config.yaml
encoder_arch: "transformer"
model: "encoder-decoder audio transcriber"
dataset: "read English sentences (LibriTTS-R)"
train_examples: 15625
time_shift_ms: 50
n_mels: 64
hop_length: 160
input: "mfcc"
spec_augment: false
win_length: 400
tokenizer: "word"
vocab_size: 8027
encoder_norm: "layernorm"
encoder_norm_position: "post"
encoder_activation: "gelu"
encoder_head_dim: 32
encoder_fused_qkv: true
encoder_bias: "all"
encoder_qk_norm: false
encoder_parallel_block: false
encoder_inner_norm: false
encoder_moe: "soft"
encoder_num_experts: 16
encoder_moe_every: 1
encoder_expert_mlp_ratio: 0.5
encoder_slots_per_expert: 2
encoder_shared_expert: true
encoder_subsampling: 4
encoder_layers: 12
encoder_width: 128
encoder_positions: "learned"
fusion: "cross_attention"
decoder_width: 320
decoder_layers: 6
decoder_norm: "layernorm"
decoder_norm_position: "pre"
decoder_activation: "geglu"
decoder_mlp_ratio: 2
decoder_head_dim: 32
decoder_fused_qkv: true
decoder_bias: "none"
decoder_qk_norm: true
decoder_parallel_block: false
decoder_inner_norm: false
decoder_drop_path: 0.1
decoder_positions: "rope"
decoder_cross_attention_every: 1
decoder_tie_embeddings: false
residual_init: "none"
optimizer: "soap"
beta2: 0.95
learning_rate: 0.0029
beta1: 0.95
shampoo_beta: 0.95
eps: 1e-08
precondition_frequency: 50
max_precond_dim: 1536
one_sided: false
adamw_lr_other_params: 0.0014
max_grad_norm: 5.0
adaptive_grad_clip: 0.1
max_steps: 14400
batch_size: 64
epochs: 59.0
lr_schedule: "cosine"
final_lr_fraction: 0.1
warmup_steps: 720
weight_decay: 0.09
adamw_weight_decay_other_params: 0.05
Rows from block 3 of the audio encoder of a small encoder-decoder audio transcriber, named by matrix and row number. Rows with one number within an expert belong to one neuron, the router's apart. Each number is 128 + 24 x the weight over its row's rms, rounded and kept within 0 to 255. All counts start at 0. Numbers have three digits each.
Before each expert's rows are labels from the 100 clips, of 14976, where the router gives the expert most weight on average: "top examples" is what is common among them; "loudest band" is the band of the loudest frequency at the time of the peak. Only what is clearly more common there than usual is listed. The data: read English sentences (LibriTTS-R). In brackets: how many of the 100.
# router: slot weights (encoder.blocks.3.mlp.router.weight, 32x128, trained with AdamW), inputs 0-127
# up: expert up (encoder.blocks.3.mlp.up, 16x64x128), inputs 0-127
# down: expert down (encoder.blocks.3.mlp.down, 16x128x64, transposed), outputs 0-127

# expert 2
top examples: voice: male (89)
loudest band: 4000 to 8000 Hz (61)
router.4:166162145140122160106131158090079149111079157131125101144151098133089149126112120137120165107117157076168124109124126124132093148086097162122077133134127179111148149117130137107148146160129140132104118118111124125096141171125135182098142107151134108127087137137143175137134141094125151126135096159091107098128126155141169140101108119145119170130087125089095128115144091146118144131140
router.5:145132139156104123115144135162118137121087154157105164150111118126127118110177177114156149160125136120115101127105129115176122137146181119166116120165127084137156114152137121147137117114138138150136119112141106134082099116129194148106118116179130140143077134082137163112144123123081100079096108140125140112124161135101171125100130130118096102151165139075099134133116156139120146120097
up.0:141105147090138132100123117147152079151132150125121110117161099133133102147127141114154181149132080126084091130160115107127101119101115116108123157120087124117096162119108131161148070148158154156138111138095100141144118149118138136141124102124164110141113107083136150119135119152124121132100162173114100107121117184141132102143137121152098184082098125114131115094110156125104076160147
down.0:131084123139131183160142101121119141143145151105158147086098120131145120117106087154137129119139080085168115137141066161154068142153152156117098132127122147137121139119142139122101158081109139133107140144093099130115140109124149096106134142168097164113134124127128104129151123135124129086106113150133149132146122126104139100115103130149075142127212120100112091110115100105115125099120
up.1:139140107127089143139135166073106098144108115118162120118175205137101119091151108093129107143152144079115107094197126128089151126144149136114171151130113106144158128132114121118142146101133168162164093126164118136154131126156118112126113143111109128107168125124150121142157109127137116091111148138169105113158142066112105125114129137144120090120144126139097116124143168117113107096128
down.1:151143130152114096120096142159132133149128127153107076169123092136138161144129131145122096144134084144120124132126129128141108096090147096131156127167122117107127143129127111126133111153124072133115138125080148099102118117133168134110159139139157172163117111138151091117116176140117115151120105101100173105098103130088158105170173129091124124129115181163130076111082123139102142130084
up.2:133125143131165128142126074132159115118135132097096115141097156156146124127141102157138155112153103199104093111161097143112133134138173118126131143146145143108138119153149124150104076095091125103134148163176106115148081174138148124110116163105116119158094118150116178128134090140104127109150146162147138141123135091135136159143109118095097110121142127149148103095163158120068114126128
down.2:151190103130093122119147166169115168126133152124124128127139142122105082129119125118113140147143106136152137097093127089139140118142080127115128137117155131099088146066050147122121110184108124146144117131112162112093170121140112107155123134135115151115158164132120133128131173131111133113130165144117099148148104140077120163164126132142156093155149113116128161142128087118163124091119
up.3:097089139145106149114122139159133155116109108137130123147158127146106135117099157173158143124161147158144106132126129104120127191114164102170123104152125111129101141117130170126115130145108124142156128155122105078091115100122115121077120184136117114100135109126147140142142080162135145122141158166096166147110104122117100106158110109125114130150108151136155192095150187144092104112109
down.3:166173133116124090109120149110138187114141128078112117111096136139087146118139152139114138091123114096169119138086110133154135097134102155098132150160152123117166131143126096109151111128102079153184150137142136127131178151130127121149102079170110151107146123112152150086115136150107116115128149140117085147150117160117160110120149133133154156105126125095138135106127122090085181125148
up.4:095108107090118167127121111094136156152101116078114098125131137138144196081130125094123173166173137102141143124105133096117127102123155127120155133119160160117119122128141118138105108115155109134141114151144163115096126118130155118117124089180089154134120104108155116141097107128150114144134157076104126099105080200143140124122151156114143104141096162126137128150129135092169131116127
down.4:133115134110101099142122135093146166151153127133144112117121100090157160159152118144117095103160120120106094144165127088124154133102140127134133121139069106109137138145107122115127156143080145132135106124109101124156145107144122101085102122125136050136136102084065146129168092119141128112151110125115126130148147094178139158135150161107115131164137158127153157077122157145084139139121
up.5:143126154146086143138123111130129102150131105095103113144140110162133130100107143134187108130106128090161073115138147174121117120153165138130111169122145130144111074109139137104118110114146154099143095148136126124125115172083128117178146091126099080100167122143150127083118122165119127131150163100095171174170147156152134137074122140122120118155153128142134121133131091133143146119103
down.5:107131080097161112173144144092173152158131106146100169127124111121130150143151094128102119142116136103088130083147095132143126131115105120147139100129180127129121125128131125133151113147136124117155137138118163198147118157137157122142149136126131084178131106117142116135115143116127098119101154133166143151126117136169089137152109135127137128141133131098129113146107057127156042161149
up.6:096133146147133168130178153185121133169120141152107132148171096153099129136104144134124094116149134101145142159149167135125089090101118092115093167078126154130164081149120164131113136087125120122125152128142089090141115151118105144155117080131145130147112125145134091136142089133082105109116124126117169120110137122153105135127139149167114119093098099123112127145140127144125129070091
down.6:139139149108084157147082130082155147116132173125120137120106115136134080120154136165138100120085117173130117145120126130128170147135130118133139139135168123161112145171150105143120090149098142129127158115118157182164150081131152108104134138093119132108119117108115116134107182107148084126159078139111118122142123136098136127128094137071146120109139105146106075114114097093104108167136
up.7:116128109092129102108117096149083127180160134132101112143117088162123137079166114118117128100178082135117102147120152149135105132129145122134182102094133126144127145108109142135120092123133105133154151171136132122148121139139146110162094138206122123159098147141140139117092140132104125168144138102094146099074139139132138158121184152098127124113131134120142149115114094171160108103129
down.7:092107112124094195159157096107151189114126141128147111141130138125089094131136126163131128135093172125116105099159116085119117151161122122187107113125099088157138133124139148162154098145127139105135136111131132125132149164112137121134120122130173133136107125113153109124156148139123090103125155155086120127106111112116157197092118144170104170102090125108170110116119127113137107114115
up.8:084115121126127082114143125153184128141138156106094127116120101134127160108178117148169135128143133150118145107103133134113117172134125156112147131125095134123144158121148124152138119113132145155108146146114111136133127195097149120074107117134155137184081127090141181124120145141130113119147135140156120140079134128144114111128101153109142142069146120160172176164144167140098122090107
down.8:088133145124130174132086108128095168134133148146128179130130133099119078139099146107132122139135140106127143145126132119169156116151122140164113105156153161144138115123121123135112144172147109145202118109128130107089102081154091126132123152083110156078171117156138098153174090102138149124095166119105109116140130134143171152144162110089122105155134120133129100116100112148135107115111
up.9:130125108122118125138098102094152148161121139093129141167143153147119111148126088105149162152133100105101113112149093135169133121078164104140142130111174125122087088078098118098127112133112158117164119132087122132116130094089149124115094080099111184141131114135183167116127143133126140149151124139086135159151134095145171170099130128094131153106120139104124121086134137109101122131143
down.9:119111112111110110139166157158113169146138158123090097107089102092134107096160145146141115125125123109171148141145121102134088122125121136147155123120109144107139192162138124138101141155135114152099104142132102102145109140128107119171159116103109133086184137109108161140105098137116111156100178118145110086146133092149115112157184109137137104150132123134158125161155140123123085099079
up.10:125119131139187111106120122144112154120166151151099117135190136174164137123122065120115160120121073094121147086087109146117174154115130143129147165104141140106111122108117113123103176117132130162163128082119175116162089115128148108124117141127152145124124116135112105129113118151101127138147135092115127122186183135114142104080119144098141124104139159142146146127133138112158143140098
down.10:106129104111076095119172113133108099120142154112162130141091129122095132144128176124128103126128169161119105163160137091139134077142111110089124144094144137140125123131129133170113105143135135134119157147113143107132109121137125109142094059098081143137137123108118160152074145090138161161126156117150119134135054107158146141093162137099118129159149123130090116119090108140128133134157
up.11:146159127153118141187115111189129113155102095110130147113171136146157145123118133137138121122109124108157126108120132074151103103111182115118126135098127106118178117181136155098145103139129115120090100121149127172079103120139125119127110103106157119154114111146156156128129138108129158113106115100138120103102093179135132180121132169161123075114111122099145153142102124177150112132131
down.11:137161147126121156139136103105163145123119111161103108138113154125170116122143121133178103107111153169151136152136136064151131169115100138125099133168120111143074175111125161149149164130138136143136156162079125111195141182123145112104137187136132121127110093132121097123115120158123092124151119106164159125139162115134144157102121107129135121091136136154088110118148110113150144115148
up.12:159120147138095113133150128169140137164102074157155083136108139115103175100114127148127184127100143126169112128125176112138110151138135168171135127092117107122103104111139125129167104174126121146142151130134148082155122135077138099112162137123151100088105121133099133146132094092098140080130116092127096145120145109155113104127111099164120154152140133145132170142110130103098148137153
down.12:133099126087156116111105103111118147106171124115122126161148144174130164168154149132159129135137152093108136130140144150122144116102156156108140144138127161119146080110144139120120124113113086076103126082116104128086113154138139144111148117128108124202159132132158134142123147121122131155139139118117140137125160172075097126114133087141123189128140126114117123148141124099175169100065
up.13:129133091139122131154104142117135163112107139119101089150096166150137106187093141145115129172129134172119149153132153108147085095155093122133127127105151160102116169089128150084141155117131150120105120162157104127120119121104130098168119178142148142135133158119118126145148150160119125125132134133160146130121127168136112077141086129115168087100131140145124090127104077140183089115125
down.13:114121128092192151083145109098136126120137106122136143107130135128158147123131159080131150125101160132117147125109095087140156132128114165162127141152137129102092091138143142145144112105114125083132083120115160108123121101125108105132161105118129146109142139120103121131122152130115151219106131109126168100185138075114144137097119093090129122150141104161151104130141167092103139157140
up.14:148124148138068148122164127157138115144115142136110136145161125168153139122129132118080099154139102149119145153125103152114119103114122118137158139126116092107130099096113113187126090122101188164145148103124127097119108132104122151133079140137161106164125141067116130115157178133103120162127159123143123117136157143112118129098127141084090131116143177133182157132124123186140116126110
down.14:100129093112166158123112147123120107121125159153087123140111151126136090125110083136145103096117147131134132124152118160114123176140126105141119132117154118143140165138091128102099140147163089094129146167152120124146112118142165102142115098072080121134091098135136137191115071161131122093132131097064101110135117087125188084138141115146136101132117117120112120121150125127149132144150

# expert 11
top examples: voice: male (97); the word "that" (30)
loudest band: 500 to 1000 Hz (44)
router.22:181093119121174097073118105177168157170103118072120138143123137122174133108152172117122126117111116156099123126104125128149112095110084098133144128086193160128106086125143145136160155108112125127134101151148147123111104099135095126144143121125148113148147119101079113153140101098114130134140149103100122142129144158119128122141132123112168134101138093151136121140158135158161133134171
router.23:132102144134159072162115146140133103118137108122133109139092131110147138124127171138132104156101148119070132126126133144150103089144128128173133181182083135133130161112134099123159143117128134098136123107081124110149074104161163175090123126133146111100123124092131126160105157083170142081148107166100143104141150135167142147103136141122126128106112125093140129141139136138176144131153
up.0:102154104151118120150085118089161151198125165113121083166114103139080156129117091115124155106166139119155139093147116119151106154116109139161148092122125144113108099122084136132156109145131137154119122152142102155096156090132122095139121128170136156081140158126147105139109123119094124142147108188112134156111100144135112124157129093131149128114125149114148123089098170165116136112155
down.0:143088154081151115103175160123124150100143099135111127125173167138135124154145119110126108135106131111112112102094130114123101124152099052104114133125085136128135149119123091116109128119095140125207108155116158093152150148119106169108149171146095173130154128122108091115102167124132138130169131135136134099132153163116109116103127112104123169143112121136156103118154124101130105163110
up.1:127144128115075112126123094097136170099100094125097155126130146131127091149103108122158111141182106126101146137124135137159139142117095077073153118125176112140130116141129124127121125099151095161130107140124118128093137101118141151126119120150112127200111134125128180089117161067110146126184140138142144113115135144166099127134161112126102121160143131160123164119078105155157130125118
down.1:135099119129132159079085126131102110151138136179085103126174156094119103125135174113136094090117117122164152121094129131124106119146123162133130151129087142116132154144152146141159143116144114117152128141180085125135155164138117141107143156148130132156101133126154151142114143147123145154100096125127103067116156119141168081123151080123128146085127158107089126140099145079166117132137
up.2:174127135149053106150116110122140158157151177133091111126096130176126145141121130157153154102150146127128104126141115163158111162120100110134136157116164103082095100126141139112169107108105138113146099125118142124128139171082127145115155091125161121165126123134140100096147159127133175167122110118116146106111148116133149125126083132155139145120103118132096128114098131069119149096088
down.2:127163111127109142126135105133143120129132161153123135121103105156133126140182132087086133150111192157160152109107125140146142084093172134117140162124121185146105138135124124138084137134125113152115149109146118101128123086160085118102169152092115139122112114122144161107130114151098114080151137133149128174140146139093151111108121150106129107168097095102089110138165100123100101110171
up.3:120177134089138127166122071114134115143099122144065123108154126136093127111127126136126125112098088099104160100095137147095099191143157128111134149118122148136129125133130130130146136053107145117088110124138105139106165173194124112154163110120147140143098101122097121127152156085148138093133151168159164132096131115116134143142114114120128119125105074121132128131107109135131114135144
down.3:103084158096114161105105151084128119060145130140142123111115137153103097129153139159130145151119169119110083137165146117148139120116173147097151084143136089136092124149172120138116130158136150145168125120125135167110115150107155159108133144114142138087122127171130195142124117137119132150132109113161101081114133123102123105159108152098145106112121137136137100181108120098115131098102
up.4:118094140140136114125138081114089140178134122111147142119125142141151130099175132117105135153132138106140132114103149103146101153117167149157059147104103101110134100096154143126138150152126089147148150151173113145113133124105152073116123142156085149053133127126137132133090138162132125106145115140139155150156134112128124143122112120128137162095125130145089100099188098183112136123150
down.4:126092106105118139102161129151185128127080162141128117115110141134125148155101192129153131141170123129131153129122121069140107139110162122092142139140134152114124131170128136126159136102120110125150173122121134127134154168158157126179150150108122143142132126116114109116161147100119099163129155127135078089098141148142070124119144161103099144150113081147140168101101157152102109110162
up.5:159159115132090156118157146172096153132133174162128159102101106137142103136099131148122141114101150150124100162120132117160103111131174111169132183102083130122134154123097093119111100124166159136106121142125137082133107112129123145120142082094144130167125094102144106137111186132111107103149085073120136121146141091148134119107155117118160112134139092114113104111104160148147151126121
down.5:068138114126192099142102105160155125129098112093151175110175108129143134171151145115098124117096134118112097139143133192146100154149142117104117145129163134127140112111146158147123157130088115173108137082124098148144117123154113130118117158138124104072093164117121140129094108117138130102114081158144079128111113122102141143132102165119129118135084125117142156123129164111109150134135
up.6:138129121141132089131101125125121109146166143134061121152087118160127151130108136157166149133180139137144131142084144087132081165105150102168144120077161120086095110127088166148149152152164131173153114121112090148108095155126122130093120111144102137118148131132136125111109073104112136124128159115160118115092121138161145139125130164117147118179092128157123124134115136125098117128093
down.6:110127120121130098145170136133135103110081116152096110136126154133109120141142134089129068094133149116158161134104138184125148109150105085087126158169112160143120143126116135087139152097128137134121123106141169154120151091140094092171134183142140109102094111119114121101164145113141138083110121115159138150142136120138129128106158100128119159098105137151134167103197121115130133145165
up.7:133116132147115111117119130086075137122109143150144123130131154131093103171073115176141110122126123142128167155159110098090149106134114174130160123112129157124129113146103138132147137138107103142184153152102090154124112145127120151138090188103121177118109103128135124092135147120116091136093130126205163107139127107091145156151147147115109158134119098115136118117100149129169157157131
down.7:101124148145086150103108128126091124144144109091099104080156095112127157108143130132111172105100089120133121107104144148103144155122106091149078125188117144165144129126147142114121132090130129130124123123142142107110158100153144095109162147118132141124181142131148108170120112136163111124161139087123065158151116132157101117124079141167113156157145139169136106120171120126150105130105
up.8:140127148170159141127122128130181113114181078107097148112112114153179123139124142150117087157099084156112114168168124113059141151089140113163141090124140112159117180055133131112130117148090164155101140171145135147105102132104147117130103133131125119122124152129147161142113142131139146102112132125107132128106147157101161084128122104122129160127147148142138136103120122135112119111110
down.8:103115103124116130128122108157138121123119120079134144136158122135062141143137097082114170116171144123133124065160150102131089127145106092103125143165174114086110125169104125103136170104118109138132110100127141097175152141132148132111139134122117114141137072102116113116116111148135115139137110087154124144150119087160168113139118119138103158124126127181128127115161164129180143148169
up.9:131181147150154116135123104144108169155139131127109096160166076091190131173142125135129097129118087112166149110129126135118151121142101114163061135128127129154137116148115137137133124116082124135122115103170133125150102156103126139084128179095141079162134159120119127117171160142127125122091119122107145112121167093083136134102151119119130095117121125086107099093116115115130138145135
down.9:132153114116106120153154129129105090108178092106129128126110081109096123141142139124116176168124096138104119163110177150101132162111143172122134087179138140130136153135158157126122125123069112071094119142119128098120120123137119129153146104128104123156146113137124134098128120127130162125115113125069054090139140188132180115098127137156132133115119121146122131148116143121113119106158
up.10:118144142133137136151113078120120148126142081177134117132094108156135112113125101121130129120124125174127116130098118151112114181135126167132169082074086110081137127157098151177136114099129134133110098127109140130125114058113116155147127105127125139146146110146134122112124165143100152152135108155136164133076052128123093121099125108110112099152101170145148141133116125138118161125145
down.10:118169131126108085117107167105111133119139126175136149164144112135145119117140132087183122164120134113109109124125156133139167065109097127136157112130135118117112144140138083104145113117133131184173144117084086100093165135136117162108142200123095150115109131088126120112115110121145148102111146131141131086103129135095132147150158089115148161120143111122153102134082138126101152150118
up.11:131118148117152150108149130104115115136110102143108107142156123121136147178123141192099125146111093118114108120141134081114156127147139154167117118161183138177138140124112138138142116165118135107099161108138084151088119108095125121123146160112092107151143098147176117101111115123139161121162116090150109119097187116130172134126085105095129142093116095113142169146134127140123139140076
down.11:137116111154115086142083135155144129093124101113132141089108139124086123092176121125136131104114162129148117133139129138135141143108147099096136139156121132120149097101130126077150155092130102156121123137097112114111168143092180142155147092108104096144171111114125136109110158136123144145121119183113136130102128125091128092147150160146123119106151173156112181083107091126157136159184
up.12:115144108112143102148112087138101115104155125145113099111173173151097113089158131096178117090116139127109143125110101163134141135147150161142135102136148124084122141160119120179136117115160115114132133101133147130131130164143146118143128099065165120105152135183137079102188115111113106139122104175156120129128102131133109135135145145099144136105093141094144104114111178110126090121144
down.12:136172133139086142143158137098124127130125117108115121169095072094134098150091104135130125155163166114163113145146168094131126148158097101135159143137152132147138131132126109083146116127105137178155098143122123131120104097105127121106131173139125192086132114106140143128098125154148153090113120132113142125106141167139077172156158115134175114109105117149150149129119084131106164146114
up.13:154126119161118132136172196138170156092113101151074137144097126114084088135151105129142141166135177087158133155131120118129081149157153104152144121113100171143103126095127120134100138116118168131128058131138089111113113113092129153112149134143155137123093135129141113173123112104105129124147147137127106162129154124139144163149124121146146110150118167136120162152144148112117106158153
down.13:140090120121146147154127144121067111158148106130136106100100097118149192141119175147139135108090102172133115111118147121107117131133136105124142098137154120112177115125169148173133129169105132092188156100109144126122115110113145110123170137126174103149114138120090115120139160122124145095149123127127133141136071138096129157112137094082134126083131115125103114140109092096169127139149
up.14:152163169098125123126125128142106138110144123137105123166154116121117184126152165131116090135113133159129108105118108098101133094142127162151174167107097165156129135096138151125162126096103103113114117145135108111144131116103123148128121085136087127137137124129152126092108134167125098132149095068126127146154092148169119102139174116134118134151111141153113100171132137101204136126182
down.14:111152121120121111110122158103122126139122111074154093125081138121173106086112095158165109108128139071106114136120144140155154146148075142094065099134154114137095099131142135135156123134120161110121150109119110109121120174131143134153145157107158133125130119150160119114125133127121151086159143137160100151110135136167157120082117139179110135169115123079095134105112178107111130132118

# expert 5
top examples: the word "his" (26)
loudest band: 500 to 1000 Hz (26)
router.10:152121136142147117103137118130149152112110079141107093118112113128140142117141150136133107123090143132130168117125135190171132093086135134136104116152107150094081135140171150143137129129126139104144128083094127084154098098144124167098143103133119099172132088120114067141120144095132108105160112161110174119117070148115122099166141120108126111155127106152147108131107127157155168158111
router.11:136136151097123124112159119136144124153106117129136126136107145114131165085160153129127143144073099130125190132088118155146148109084134110184103111134100122155121196122161124166145133104129112116134133095113126129135128110105142108142104102139142133124147097115118114063098182086158102131161084133154162112080154108132109093129140143146149106161128136120142114131125168129137162161130
up.0:156140131098134109117125147171130137121212134162149154113130121123139122129078108089151158102161099138127136165189135143141120115116127150111152158159159100107107141124130120135104121144116132110124142110107130165125125130143158105154132080162106142114110119148157069170111114085125149122127080141136150140148168124127160140139108142136168108149151114083108080118112125124154116168109
down.0:156140116103132128152136101116105146125094143143091114120157136119119136131132128175093134128156134117165126168054130112134084124103126092117127094092132145122159095106108127164144159149116105119135132171119151120138088148147118109113164159110106101123154115080109148132125127134142083152135163165140125108167116152120090169134149131132113144138110131171138202131167156105113110090145
up.1:137123151106145084129123113166191110163161123100133087151147110106121105097112111148150128116160151106126132098132102146139145138130124181136134150126133116140127158163132146101116160119111114105116103092170168154067117123098153142155132138098127138112099151131131144094128082151103120139099095118143128147133103124106117144137079133127135122183108117122123154139136188112105089187146
down.1:138164127163110097152113140138077154149144079096166131101092117124179118104135099124080120141124126187108101147121102146142159134143100171120126107126089130151147145120142081151115107151107158143187140145109124126139145140092171143136148116132117133067135134113144120132100152138142136102131108126159158124143138101156091150120136135123086140106115130187131114106126116140103143087157
up.2:111143119099115143121145180145081123176135149153120104118111095105161125159149125115117151097103065136122114128118146147103142162091124120145126076157135128087168177098153134142087137156100181131151117121145134119155101122099117121137152140127136139103097153101130133129144183154155090136129121180113076123111141153124124117125164132113150158122120166143139124155089126132109104136105
down.2:133130098147133155127153121144161144160108181130150135112164137111076107118142109106172126096087130115122123141133120137105094113108141123090109152110175135120112110129128152198196139176134114082085146126119137097164138127122105117122145108160122130098134120101098151149122118141128152161137145103082141134126123098127132138154124147171127134121117104118074171131080133137118086112141
up.3:131128117156145154079179138155160097137119133111083133161145133123144082151139138137175116124106101107125101111149121112106128084128152167089116173102127132150163119093109126140167096116114085131127125089109140112142099132139104126158127122114078119151133132078083145089141115183102139126133134124113160113125130103095104110090136104099144101116121159156142108121109160100148157098136
down.3:178109122121113108136119079110078115123163106104127121166081137135162127095133134150126165158123152157080131094109133102154196138154110120135110120108160151130111159132167126107127114150119157158141116144164095132121150108116088137118112188130108124153129170136126142120139117123091103113127102118092183167146143135130153149130141117119133116126186114107135125135117147113131188111130
up.4:110159157119146213096122137119114152129144076105138166129143116103138130139115104154113128140129122128117132093126132156119148136161163140130116157134118142123128116156121151164146134114087157124135177153093144142110117175144106118139135096127145095073138146122123146150094177093093077184126110118136099132085073144083100141121152177114115135118118114130143143135123132141125119147128
down.4:092105098140118069172144117131128156117120143094097065141125170146101133110100103159109089125126143170138114112142141114139116116120127150131120120166143110196158139118089110110120110170135087178082109144137095147138118144120173116125114140144089146145127128077110122126131113142132138114144163120122105128149144109160150106120134093129125098129171158127097105142163157101131105160111
up.5:128100109102116148112084089193100141109111145147159100092151133184101129117103098125158148148152092150115168099107132132127090119185099132116156099103111093136144135184126102104143117077121114133116127154106087149099098101119146152166130120103159117135128138110115095157146132147124105108142130134130093136120127140138125153131143154158132144152153130114121149079154142089108124154151
down.5:104147132139128125145144161124130074103174139116113167107127067132114122114166109155095133102152097125164151145068128135164122155114135070155126092148106112140144164121108117186090131112145127151181106105122119103133106119135117125121137170097110160141121143162137173149116163101131136131129184103136136132140137163158138114141128152137152116117084134100102121150137116135147092110126
up.6:133138106117176119126121128138113104140105162141112108111120149131129109115144166183091156114179135095118111146114148152142125126107131122160109099146133134126115160111115135157116081120155124111113110131133114113158088122168103170132137124120194131133171116106156085129156174092090181114133186085104080112108140108123087146115138140135110120116124144121130140149157106111140102082135
down.6:102124157156098084108146141135170136116118145119159181109107139100162126122126077119158096158120120158167128111153101120132115140136166161158131145118150116107089094122101105080126171107163132136084125129125129149111149104138115067166150167148085128143101128121105089112103144098168074139120137129127124117111124122124131141095138103144133132130118141149101148124103147158094118152173
up.7:092098105131172146115144129137131132148100139148089126168114154121123083171112198101173127163125130117083105137138137133128138134112166128124137108123151122098091123135113123100118100124124144112108112100164149116163133123147153103120094115145148114142175137126122147106109128114110119136098140080140120179115155125113145114105042141175135137114120131158105166102127155118110075132138
down.7:171161150123112102136117099159139136104141135105118118116140070149156142130148104160104137161155121122201160108132108086156119151130124124155154110124137139129118112147113127135161152174120088140195137131102127154115115150125105128157141141131073139171082147112162106171097135134115127126151094126119148111171118117116083132117174115144134132131141104114139107181126123127167144153125
up.8:089130132144190135118131101095123130169165163121104131123130159100127104123124136117106104114133127119103112150122148093156119093109144165097174109136123108140125104115120102143146197139105141129113126119150126141154140154140118124132106174144156141086119057111130150111103123139115105100167113179149079145123156129111140130135094111126101170106097114107142135104139085138147092172146
down.8:113064147107140134123138124135143121116093099099140129071129096110144116159146152091125119122133111113119141132175090155113118134094120138157151134151132168135181152169090130112118090142120163125099086125079162129156164120121156122112153111123115156169132143160124125157093128147097089113157087149089137094122143151167136146117109100120143108181126102112139125134158138133140137094130
up.9:152121145142158135129122114143136127133144151104127131126124085135142130108122107138096140132134151143148124106137173168135111141118120130106153153115198124139154090128147119101129131078100149128089174110145121117187147124163151133133111073110109150114174165087112069143114097120076183168111162148112141150137131104114119134140102134138106117129098131139125089128152074117114127158117
down.9:110141104125102105142177122102155082140124102174125140120095184140146123105132155165119116089115102150138159134110079117151157116131149144092115098110106150141116121172083102123128113172125117111160125117076153148156079112080075180118140147123113116142100103128131134123114118124131100121133103138107135162131126119107113133106173171096137123115106141089138142150105144118153131146145
up.10:123107106121136097140117162111129140135133138126097143138177159146112121117091137119136130170108178150154111123152125103123162143108125134156161139151119132110090096088126130138144128142083131095153131159163118143083102143115150114104093148155129154155127073161111157127131114116078141153060110098120147115139124124150096129137095169111079126164151096098167087134148139113136096146137
down.10:132169130114119112184167121158152136145124196134147107150085101152103104163108117138098137121143070111154106124164114149101087134132107128110136134094123121126140130177093126086103132163150103130108120090118161113136145120134145133142176127102139150109122159126135103101150105152151117165154161114166121122154144149104109154094102141108159144093128145112147106104087138144124126088150
up.11:121150128139143135124110137081102136149165090129136150128145105122087123096135100105131134125111120160157111102121164121132139107118159126149126123115074165189131120098148124153141177140146141135131075098127167138139113104128126160148103164107116162116142113126161145132134109166115139135116135118104114164117124129134107152108085107114135128169118113145134157161068117116166122094041
down.11:121092139131096128151121113138134150101114158129079136128103113149157143126108131139140121131057144083114155145153140147126109167117133135137102093108130101129155114100126121124135108143168123197118185153148100127131167125134089121112127115111174127074084129087108140132112130185164172144101121121140148079132123116143136124154148096141116117133094129090136120108165112126119167150131
up.12:149090107153116139147147130155126144117112170156112145113118130104132142089112110096112093123128123108166110110141139105126169141111103111114148127149141143116060112109137102101102134123130113108120133178148160108090151100175130096131147139160125105141147118168165104123188093138145130145173162149129100089116107126152112122130152131110124169127111149114127158112134163133114167203104
down.12:113154143119162148155100150096138154122154153104136075112154171138126146156113135118090153115132131102071108137142125147114066092133113128145142116132088102133131147140127149128154120129120125138136103140129151142154099148139097135180130098113110122083122148196121133155083147114115109165113125128120113108134085154073136111171152120169154106093134117149143139140110084109123127092156
up.13:184122176097107112092131094114121096127106113103096123145111181130158104138146099104144157123142082107162139094161137111132107143102117119119139095129160127118132111116154145129157103077110169105127095150131114180103136147106098115124113170119137156141113104132108153169107138137124177121103133115135153116139143117116122185090130135096100130134156114180078130121118115095148117118144
down.13:114115146144136157125090132181118164119135078140166119144194056125151133116137140160145114147144098147088104177111154153139120117150086124087123153116077137112159107126134137120151136122109140102124117146137136101121137146105097163110146135128116133130119132122138152103109103171160088195151117147095134116107153152144107089107140130152139135153127118133122172102151101139105111145146
up.14:165179119109162132130146083172136137103113129160116138152158112157112154097138110122092111119134152103121105121124158112114125111068180144123133141137134129135135144142074126148104097126144120151137120141135093129144140117144100179141160106084125176145130088144098161116147109127139117128122081130099111097143107140101129128142159112124142107186142148131145148113087159087124100081163
down.14:124148093144148123093174119124125117149147137129125100137086150122129127139152134143108163143133166107109130137085113183122149149149118120125136118109099125145148139129103144155163098098121112133163137095127085141133174126145074163150142091169079110154130119097176099114088127117124126102110106121128113086133128172099162110121138139103096119145136125143127108121087144118178174177098